Rows from block 3 of a small CTC audio transcriber, named by matrix and row number. Rows with one number belong to one neuron. Each number is 128 + 32 x the weight over its row's rms, rounded and kept within 0 to 255. All counts start at 0. After the name is the row's rms in percent of the matrix's.
After each neuron's rows are labels from the 100 clips, of 14976, where the neuron reaches its highest value: "strongest on" is what is common among them; "loudest band" is the band of the loudest frequency at the time of the peak. Only what is clearly more common there than usual is listed. The data: read English sentences (LibriTTS-R).
# fc1: first MLP up (model.blocks.3.ff1.fc1.weight, 1024x256), inputs 64-127
# fc2: first MLP down (model.blocks.3.ff1.fc2.weight, 256x1024, transposed), outputs 64-127

fc1.231 104 [123 114 137 133 128 147 108 165 102 205 132  96 122 137 124 165 102 141 120 107 117 156 160  87 192 154 107 125 215  85 106 111  91  95  63 135 135 156  57 123 175 169 167 141 129 180  61  91  91 164 124 135 128 121 123 144 151  61 122 126  89  92 130 121]
fc2.231 103 [130 123 157 155 112  96  91 146 112  91 132 122 118 109 100 107 100 132  97 120 121 130 121 121 112  68 152 121 152 128 171 145 159  90  90 115 154  79 142 103 121  77  98 121 155 136 188 118 126 106  95 111  63 182 137 144 117  92 127 122 250 159 149 129]
strongest on: voice: male
loudest band: 250 to 500 Hz

fc1.603 086 [103 127  88 158 131 127 138  89 134 154  65 124 131 135 201 148 130 161 153 129 112 104 146 153 102 121 147 148 130 154  98 123 146 103 175 169  96 154 137  81  94 136 158 145 138 160 126 135 121  99 161 198 168 159 144  86 108 111 136 116 181 115 126 175]
fc2.603 079 [ 93 146 108 150 152 121 127  80 152 144 106 156 204 124  55 139 140  71 119 163 155 154  62 117 111 165 130 194 108 157 144 156 116 189 127 155 166  94 128 125 124 150 109 161  84  97 103 109  69 111 155 137 216 148 140  86 124 115 174 122 106 183 110 103]
strongest on: voice: male
loudest band: 1000 to 2000 Hz

fc1.480 100 [139 145 171 162 156 104 131  99 137 151 191  89 119 173  99 149 183  83  84 121  81 135 112 101  70 179 125 150 163 114  96 144 133 138 143 109 107 136 153 120 100 109 102 121  71 157 126  73 165  94  98 146 112 125 188 127 153 126 198 116  70 177 203 122]
fc2.480 100 [169 135 144 101 169 138 120 153  80 106 160 125 123  99  98 173  93 173 141 118  87  56 113 124 124  76 104 111 129 127 124 133 160 176 160 111 104  94 118 126 172 126 183 112  98 127 105 157 139 151 104 101 122 137 107  84  76 162 158 115 120 118 139 152]
strongest on: voice: female
loudest band: 250 to 500 Hz

fc1.479 104 [122 159 127 151 113 119 147 132 109  89 158 178 130 153 121 100 119 225 105 141 149 115 113  94 148 147  80 119 149 151 143 108 119 138  61 101 178  79 109 204 141 107 174 134 138 125 139  77 116 102 179 143 119 110 121 111 132  59 105 155 142 113 166 130]
fc2.479 100 [109 112 133 145 140 209 154 156 142 200  61 147 173  45 137  71 152 120 142 166 121  71  92 102 176 180 133  97 192 176 103 143 145 154 147 128 110 164 148 139 141 122 115 112  95  84 125 195 118 109 136 144 132 181 120 122 102 124 108 182  92 112 145  81]
strongest on: the word "said"
loudest band: 4000 to 8000 Hz

fc1.435 077 [130 106 154 118 122 113 118 173 140  91 137 139 131 116 176 202 135  89 226 101  59 134 102 136 122 189 132 131 112 159 133  83 134  75 130 123 103 164 118  78 147 114  49 159  90 169 148 128  96 160 106 157  77 136  82  95 123  47 136 121 144  97 144 104]
fc2.435 085 [150 136 112 160  84 189 142 130 133 148 133 146 178  66 128 148  76 118 144 128 116 111  69  98 111 106 140  89 132 109  82 143  71 125 107  74 143 101 124 108  71 119 117 240 119 132 143 120 125 155 169 165 129 152 119 113 113  97 149 159 149 110 106  96]
strongest on: the word "he"
loudest band: 250 to 500 Hz

fc1.89 083 [171 130 143 143  98  96 126  97 121  66 148 144 134  68 171 159 132  73 132  98 161 128 119 121 129 201 119 189 111  38  80 110 142 114 160 137 156 126 171 197  98 148 116 168 124 133 123 113 118  96 109  88 125  58  75 101 143 126  79 133  88 153 125  88]
fc2.89 080 [147 137 114 112 163 158 147 113 138  82 112 145 162 165 108 145 112 138 113  98 136 154  98 141  71 139  81  83 115 159 139 105 133  82 113 143  94 141 126  98 119  99 164 129 125 108 139 120 122 156 138 118 147 216 122 103 133 114 133 144 192 135 124  78]
strongest on: the word "be"
loudest band: 250 to 500 Hz

fc1.519 099 [115  88 155 104 126 127  53 115 120 118 129 147 117  61 105  58 169 119 106 145 157 162 135 167 107  51 146 146 184 187 136 117 151 119 153 128 141 105  91 126 109 148 110 178  46  95 128  85 141 104  86 113 144 109 107 145 149 180 163 165 123 131 151 152]
fc2.519 097 [102 114  86  91 113 150 130  92  98  80  35 152 148 106 177  69  99 142  92 126 129 198 103 109 117 147 175 114 173 137 125 117 158  98 169  86 132  74  79 151 121 141  82 147 113 200 136 129 133 163 124 144 179  69 153 113 124 142 154 137 158 183  93 129]
strongest on: the word "as"
loudest band: 4000 to 8000 Hz

fc1.670 099 [160 188 103 153  88 116 119 119 107 182 142 123 112 125 133 104 118 100 113 131 125  99 166 112 114 160 150 165  93 127 115 155 114 113  93 148 114 155 105  85 110 120 139 193 138 114 140 124  65 115 134  98 111 100 129 100 140 175 120 121  85 178 157  83]
fc2.670 101 [130 150 129 188 147 121  81 166 157 158  99 114 209 141 108 138 126 122 124 160  65 125 180 169 156 104 119 118 116 119 154 106  80 133 129  88 122  71 140 173 152 123 110 131  96 127 136 187 104 114 118 111 122 135  93 168  95 115  99 108 159 112 157  88]
strongest on: voice: male
loudest band: 250 to 500 Hz

fc1.41 104 [139 109 112 148 111 112  86 100 130 147 108  97  66 148 156 159 163 178 104 136 132 130 163  93 149 139  64  94  69  99 132 109 132 127 113  95 123 113 162 106 120 159  88 119 117 119 117 190 135 115 132 196 160 109  85 139  92 105  98 139 113 110 128 112]
fc2.41 117 [112 144 119 180 144 125  97 133 151 113 140 138 150 143 144 166 129 126 139 151 130 127 102 113  78 146  80 143  89 113 117 165  93  79 103 153  82 135 184 120 163  92 161 129 175  69 127 131 113 125 154 143 193  95 122 107 154 137 117 172 139 166 132 103]
strongest on: voice: male
loudest band: 250 to 500 Hz

fc1.305 090 [169 159 117 116 121 196  98  86 126 105  65 161 131 112 176 114 145 186  95 137 177 161  76 169 144  67  98 192 157 124 120 102 130  50 123 113 169 119  97 151 115 105 122 102 133 161 172  98  91 183 128  79 100 162  98  71 159 129 197 129 106  99  82 137]
fc2.305 089 [ 82 148 136  79 105 137 141  61 100 120 176 156 149 151  99 143 128  84 138 185 140 128 143 160 140 106  60 176 111 166 140 170 150 170  94 122 107 108 161 114  96 115 123 123 177 118  93 199 149 124  93 125 133 141 129  95 126 114 132 116  27 138 151 204]
strongest on: the word "said"
loudest band: 4000 to 8000 Hz

fc1.580 111 [ 92 136  89 146 174 173 121 150  99 124 112 142 133 111 122 173 131 132 151 134 116 127 116 191 149 123 135 114 132 130 134 160  69 113 138 193 122 146 102 104 151 108 140  75  61 174 149  90 140 134 210 100 131 126 123 137 102  79 156 126 129 122  72 132]
fc2.580 110 [156 131 188 136 182 109  53 136 173 157 172  44 107  64 153 154  79 161 136  92 148  96  87 131 110  96 178 130 116 130 121 142 111 169 160 175 128 110 163 146 107 101 115 167 104 107 101  85 168 145 159 123 179 130 167  80 135  81 140 102 153 137  87 149]
strongest on: the word "for"
loudest band: 500 to 1000 Hz

fc1.235 098 [110 118 140 125  77 153 114 113  80 103 167 151 175 158 150 117 164 123 121 146 127  87 166 168 103 139 181 143 115 181  69  75 151 157  64  97 129 106 159 159 121 117 126  96  69 117 130  57 137 163 186 189  98 100  91 101 103 154 194 125 134 114 100 111]
fc2.235 095 [ 51 111 113 133 171 117 139 129 108 136 170 153 145  96 120 114  77 134 103 144  69 141 183 133 120 101 132 157 122 109 187  96 132 152  25 174 126 139 101 115 151 141 166 142 120 145 178 134 191 130 127 130  10 131 132 104 163 197 142 119 101 123 119 148]
strongest on: the word "have"
loudest band: 500 to 1000 Hz

fc1.325 103 [121 145 159 114  87 140 122 170 166 112 133 144 102 116 105 160 101 109  71 123 183  95 119  59  74 125 142  96  87 185 111 154 107 135  99  86 154 143  81 141 193 153 129 145 115 186 120 100 120 114 164 145 170 126  91  91 132 133 121 155 176 166 141  92]
fc2.325 107 [110 108 124 167 118 114 141 110 111 194 157 176 111  82 109 170  91 137 163 121 107 135 100 152  76 203 123 109 149 134 125 105 126 105 161  71 153 163 128 119 177  88 170 133 158 126 151  62  85  97  77  90 162  75 177 145 157 164 139 104 136 129 161  99]
strongest on: the word "it"; the word "was"
loudest band: 250 to 500 Hz

fc1.174 115 [148  70 190 116  98 166  99 168 128 100 109 128  82 135 138 109 146  96  93 174 148 122 130  90 121 174 137  96 149  68 120 131  90 170 155 127 145 183 172 122  93  63 152 216 115 161 156  72 123 153  94  82 119 112 140 152  37 109 123 145  88 127 102 111]
fc2.174 111 [165 134  96 155 113 144 134  89 209  81 119 104 119 158 164 133 126  81 111 157 150  86 113  92 151 134 140 175 145 151 109 126 118  88 182  63 132 112 168 126  90 129  93 104 131 147 104 148 132 131 105 157 144 140 103  98  31  74 111 168 120  96 157 176]
strongest on: the word "be"
loudest band: 250 to 500 Hz

fc1.579 097 [ 73 126  77 136 126  92 147 131 162 107 189 157  60 118  98 143 144 129 110 150 130 141 172 189 150 125 113 117 125  83  80 180 137 171 110 102 130 110  88 153 159 168 140 131 190 192 133 200 130 106 102 129  65 102 102 147 134  73 141 125 170 184 118 114]
fc2.579 088 [122  98  94 162 112 102  75  83 125 125 206 142 132  85 161 141 168  99 117 121  89 162  94 133 138 163 112  90  94 116 130 107 157 101  90  52 149 138  96  92 151 131  73  83 107 126 131  71  87 124 140 115  90 142 132 131  97  35 163 109 132 138 187 125]
strongest on: the word "she"
loudest band: 2000 to 4000 Hz

fc1.525 100 [ 79 140  72  73 104 146 191  81 130 127 113 217 106 129 194 130 107 172  76 189 151 123 109 149 130 100 148 145 148 109 127 114 133  38 167 139 178  57 141 172  82 133 113  66 139 120 112 137 102 143 121 120 145 133 114 103 134  60 129 161 150  85  77  45]
fc2.525 099 [179  64  87 127 138 112 161 151 135  58 179 173 139  90 149 108 121 128 104 118 133 135 132  77 149 162 103 126 129 106 143 143 108 169 106 109  95 167 104 114 164 141 140 106 153 132 138 142 131 108 172 118 128  76 103  78  31  56 135 128  73 198 137 171]
strongest on: the word "she"
loudest band: 2000 to 4000 Hz

fc1.383 098 [164 111 152 129 137 132 148 102 160 122 117  90 111  81  99 136 106 113 194 126 123 118 130  95 110 112 120 110  60 168 135 128 105 150 113 118 115 112 106 127 157 123 120  86 145 159 114  81  78 172 169  66 121 119 124 155 135  87 147 112 145  97 114 147]
fc2.383 095 [ 91 132 122 125 172 172 118 137 220 152 123 108  91 170 148 140  84 144 194 191 140  82 153 121  90 103 153 164 130 132  81 139 116 115 149 129 100 136 137 145 131 152 136 123 143 147 143  75 202 136 128 143 162 130 142 152 137 138 131 144 110 173 122 128]
strongest on: the word "from"
loudest band: 1000 to 2000 Hz

fc1.94 091 [121 175 123 176 140 124 144 158 130 110 165 177  94  82 141 129 105 156 131  73 105 183 161 116 132 123 128 214 120  77 137 137 184 174 179 136 115  94 126 157  90  93 120 140 134 170 120 155 122  82 148 127  55  94 101 175 105 125 147  86 186 170  98 116]
fc2.94 097 [107  98 148  83 188 145 162 145  63 142 120 129 132 172 177 108 151 118 166 122  53 150 117 107 156 103 139 142 162 106 157 113 169 107 138 114 106 143 106 136 158 124 165 116 137 151 124 129  82 135 139 168  79 144 107 145 136 171 122 123 100 134 140 140]
strongest on: voice: female
loudest band: 250 to 500 Hz

fc1.575 110 [128 122  64  85 101  76 134 166 107 158 118 141 152 108 143 142 123 125 113 116 119 113 133 169 120 107 167  92 173 148  85 134 123 119 122  84 172 106 122 111 109 156 116 143 172 183 105  75  66 171 113  83  93 215 104 128 181 144 189  83 119 128 199 132]
fc2.575 110 [149 165 103 149 127  74 173 165  94 155 133 106 123 157 175 122 130 149 186 110  91 141 126 147 214 111 171  93  82 115 200 106 154 121 139 110 141 190 140 113 125 198 101 153 141 151 142 144 145 154 147 113 148 147 125  81 145  98 137 119 156 119 136  86]
strongest on: voice: male
loudest band: 4000 to 8000 Hz

fc1.446 094 [103 141 145  85 105 115 130 190  91 167 157  98  79  87 158 166 199 126 141  50 113 102 187 151 161 108 191 173 136 124  51  82 135  87  84 131 127 114  73 122 116 133 159  82 125 119 131 160 111 137 159 140 139 118 115  75 105 132 101  65 100 140 128 126]
fc2.446 093 [177 149 123  87  96 112 139  71 111 109 117  80  93 105 108 133 166 171 138  65 156  94 124 148 184 161 150 163  93 101 131 124 133 147 160 142 103 121 155 119 102 100 116 141 148 130 131  69 124 112 121 105 191 186 158 166 103 161  99 138 148 188  85 179]
strongest on: voice: male
loudest band: 250 to 500 Hz

fc1.434 100 [ 86 130 129 108 165 168 109 136  79  71 124  96 117 133 117  64 136 123 107 130 122 182 169 142 168 115 134 123 105 145 108 175 123 172 197 152 127 108 143 156  81 186 115  71 106 114 117 158 116 142  94 151 158  86  54 170 138 100 126 121 114 111 104 103]
fc2.434 107 [155 128 103 136 120 174  75  93 182 126 172 172 143  74 107 145 132 121 123 127 140 169 121  93  82 106 110  98  85 146 151 107 145 101 120 112 154 189 139  51 133 135  89  43 142  91 115 142 107 141 127 163  73  99 155  77 122 144 133  73 106 174 115 178]
strongest on: the word "was"
loudest band: 250 to 500 Hz

fc1.32 104 [ 88 125 103 114  88 170 179 157  88  90 127  79 150 154  89 124 139 141 118 118 144  80 161 134 133 150  81  99 154 109 126 113  93  97 137 163 142 120 111 136  61 116  76  63 144 184 147 151 173 120  55 135 150 189 148 125 106 162  83 130  99 133 101 144]
fc2.32 104 [178 143 102 189 117 117 114 135  86 113 194 107 104 100 169 145 168 152 130  87  45 122 114  81  44 151  99 124 145 129 142 126 125 133  98 156 108 115  64 107 118 109 129 123 127 101  97 170 108  98 112 128 164  91 230  97  88 181 130 147 122 135 111 212]
strongest on: the word "was"
loudest band: 250 to 500 Hz

fc1.650 101 [132 135 112 113 101 133 139 149 113 142 129  86 123 229 156 147  34 163  72 167  99 140 198 139 170 189 164 110 104 141 147 111 116  97 110 151 145 114 122 167 134  96  69  91 109 184 130 135  65 129 218 132 107 127 141 134 113 143 178 126 142 108 152 118]
fc2.650 098 [ 56 106 122 116 139 184 128 207 188 153  97 128  59 143  86 131 147 111 106 151  30 105 145 169 102 178 124 152 144  99  93 130  73 144 129 118 134 103 137 143 147 186 129 137 150 134 200 113  42 120 118 100 137 112 158 115 116 139 141 134 193 120  93 160]
strongest on: the word "said"
loudest band: 4000 to 8000 Hz

fc1.123 110 [131 136 153  86 105  99 164  92 109 127 108 109 144 159 120 147 105 176 135 122 106  98 133 142 184  74 115 185 106  69 102 102  53 144 115 186 169  91 150 122 109 112 141 139  92  55 136 131 131 112  94 102 133 103  85 155 100 131 118 149 125  96 120 166]
fc2.123 113 [125 146  99 153 158 153 158  91 154 123 126 219 140  31 138 131 128  81 123 139 156 154  92 118 200 127 110 140 115 108  97 127 144 183  89 159 108 208 216  92 160 144 154 116 127 100 123 115 121 120 111 138 118 136 144 166  77 146  99 100 129 112 107  98]
strongest on: the word "for"
loudest band: 250 to 500 Hz

fc1.534 107 [ 81  98 125 165 174 159 121 149 161  94 169 128 168 156 108  95 162  84 163 187  88  76 136 108 102 148 155  94 119 133 170 111 158 123 117 185 129 119 125 132 136  54 126 108 144 172 164  81 115 213 122 124 150 144  26 203 112 163  96 149 135 119 144  96]
fc2.534 099 [138 126  61  98 146 156 128 132 130 100  76  96 165 115 160  87 177 107 177 108 205  87 151 139 119 102 128 137 100 161  88 134 165 110 138 176 124  81 101  91 156 118  93  77  90  90 111 114 105 123 189  87 122 161 173 161  78 136 111 107 113 128  75 163]
strongest on: voice: female
loudest band: 250 to 500 Hz

fc1.277 094 [141 104 137  95  53 159 192 123 114 104 111 123 148 150 149 101 162 108 151 132 167 129 134 158 146 133 168 141 126 105 150 141 125 134 201 130 155 117 129 123  87 137 125 119  56 112 125  96 138 112 119  96 135 114 108 130 125  68  90 103  94 203  92  84]
fc2.277 098 [174 131 129 164 127 151 137 135 208 128 159 163 135 127  43 156 129 103 118 140 167 114 146 166 135 157 121 150 156 103 144 125 151 102 220  67 173 121 108  45 138  83  92  68 109 133 126 194 119 183 127 149 107 186 121 181  68 147 119  63  93 105 194 156]
strongest on: the word "we"
loudest band: 250 to 500 Hz

fc1.478 109 [133 110 171 147 111 114 114  63 149  75  97 146  95 140  92  59  93  92 109 147  97 171 128 127 170 112 124 100 145 112 186 105 143 132 204  79 171 122 197 123 107 142 136 104 107 137 173 147 109 117 133 112 147 101 127  81 120  93  80 128 113 118 181  97]
fc2.478 113 [135  87 116 140 193 144 130 144 120  79  98 181 176  95 128 149 118 133 110 153 111 140 175 109 163 146 116 124 159 147 120 118 180  67 111 153 108  95 115  63 124 141  74 136 131 114 111 134 109 127 148 110 139 135 127 122 149 211 192 120 108  93  85 125]
strongest on: the word "was"
loudest band: 250 to 500 Hz

fc1.604 110 [113 171 158 153 148 135 159  95 130  89  67 160 145  77 111 169 162 119 150 122 112 160 135 132 120 145 173 140 188 112 134 174 145 114 142 176 124  92 146 144 151 121 107  83 128 137 151 154  60 148 129 140 176 129  94  60 140 158 105  87 100 171 131  74]
fc2.604 111 [153 148 112 114 106 108 146 153 111 100 150 115  69  73  89 103 150 130 116  49 140  98 149 120 116 110 148  89  85 153 148 127 165 160 119 131 129 114 172  21 100 110  88 104 124  85 134 159 190 107 131 155 134 130 140  91 110 196 138 111  93 142 124 137]
strongest on: the word "we"
loudest band: 250 to 500 Hz

fc1.108 115 [ 89  99 121 125 129 117 128 132 155  92 139 117 140 113 125  86 135 170 104  66 111 156 155 121 163 131 170 140 159 151  94 173 159  75 130 154 104 150 126 150 148 128 147 172 128 119 113  86 140 123 145  71  48  91 168 115 114  71 121 105 104  88 142 124]
fc2.108 109 [172 149 110 109 144 147 137 138 160  91 151  91 119 133 173  91 148 133 136  96  82 161 130 120  41 120 105 167 208 150 121  80 149 114 167 168 113 120 133 179  79 143  74 131 161 124 109 160  99 114 165 129 121 113 183  33 116  40  78 141 156 161  67 136]
strongest on: the word "the"
loudest band: 250 to 500 Hz

fc1.127 100 [121 138 175  98 140 167 116 123 165  40  99 161  96 143 101 127  26  92  71 174  88 144 160 145 183 110 148  99 105  98 166 103 102 112 151 124 101 120 102 105 147 120 104  79 185  89 110 100 151 130 102 145 146 113 164 182 156 132  67 188 166 174 100  99]
fc2.127 103 [129 109 101 107 114 140  88 107 134  39  74  78 201 105 140 117 156 158 114 117 105 170 149 121 129 185 146 152  88 123 152 137 185 119 137 164  97 143 148 217  81 133 107 147 151 138  76 128 141  89  98 163 106 153  86 113  87 136 180 134  89 128 148 126]
strongest on: the word "was"
loudest band: 250 to 500 Hz

fc1.674 100 [109 122 139 126 110 124 145 137 127 116 138 174  94  92 108 116  76 165 170 120 151 103 128 105 115 143 191 160 213 134  99 140 182 158 118 139 105  78 173 155 192  74 125 135  41 158  92 215  97  89  54 127 110 123 158 110  98 116  83 111 165 128  98  85]
fc2.674 099 [195 135 111  75 114 133 123 156 136 117 117 139 121  73 120 146 139 127 145 127 118 131 184 149 121 110 120  63  96 153 186 144  71 108 104 179  86 156 145  95 134 119 103 145 143 128 116 170 118  92 169 131 174 143 115 125 231 125 138 137 172 121 116 133]
strongest on: the word "she"
loudest band: 2000 to 4000 Hz

fc1.176 103 [113 172 125 142 119 123  36 165 128 118  98 144 148 110 155 234  91 163 137  88 170 151  68 135  48 135 153  84  96 140 126 148 121 111 137  86 169 140 119  78 146 111 132 136  76 119 190 161  87 161 176 113 100 120 128 127 167 138 162  85  79 161 180 139]
fc2.176 107 [126 123 130 206 150 126 183 116 146 113 160 194 132  81 141 106 132 172 110  98 178 130 170 148 140 130 123 145 141 135 153 121 148 148  78 166  87 109 116 135 164 128 151 197 178 150 100 181 166 175  51 120 130 103 105  98 146 153 165 109 118 151 182  79]
strongest on: the word "she"
loudest band: 250 to 500 Hz

fc1.236 089 [108 147 157  99 114 131 169 150 124 102 157  99  48 123  52 133 186 114  61 109 103 167 103 108 127 132  84  99 175 123 128  73 120 140 146 151  95 104 151 161 143 184 173 138 173 109 142 149 183 121  76 126 167 116 118 116 100 123 138  85 197 135 132 149]
fc2.236 090 [ 55  98 180  64 126 127 127 185 160 111  71 151 112 116  68 151 156 100  77 113 123 116 147 167 178 151 123  74 114 107 120 163  63 119 129 188 148 135 167 183 128 127  79 110 173 133 125 114 167 147 138 178 153 188 145 103 179 102 116 160 157 129 104 120]
strongest on: the word "you"
loudest band: 250 to 500 Hz

fc1.322 111 [135 135 113 137  90 131 168 110 141 109 102 111 192 129 139 108 105 104 141 146 137  68 124  85 104 109 144 154 111 131 120 104  98 145 103 150 186 128  84  87 165  82  93 150 124 167 129  96 181  91 142 121 148 159 139 161 104 125 127 115 131  71  90 133]
fc2.322 113 [141 120 147 170  75 125 137 133 126 160 126 163 129 115 131 199 127 172 134 103 116 112 117 120 109 124 124 121 147 140  89 140 179 177 162 143  90 138 118 122 161 122 149 111 140 148 126 150 123 120 123 165 132 138 147 158 124  97 139 133  90  95 140 106]
strongest on: the word "it"
loudest band: 250 to 500 Hz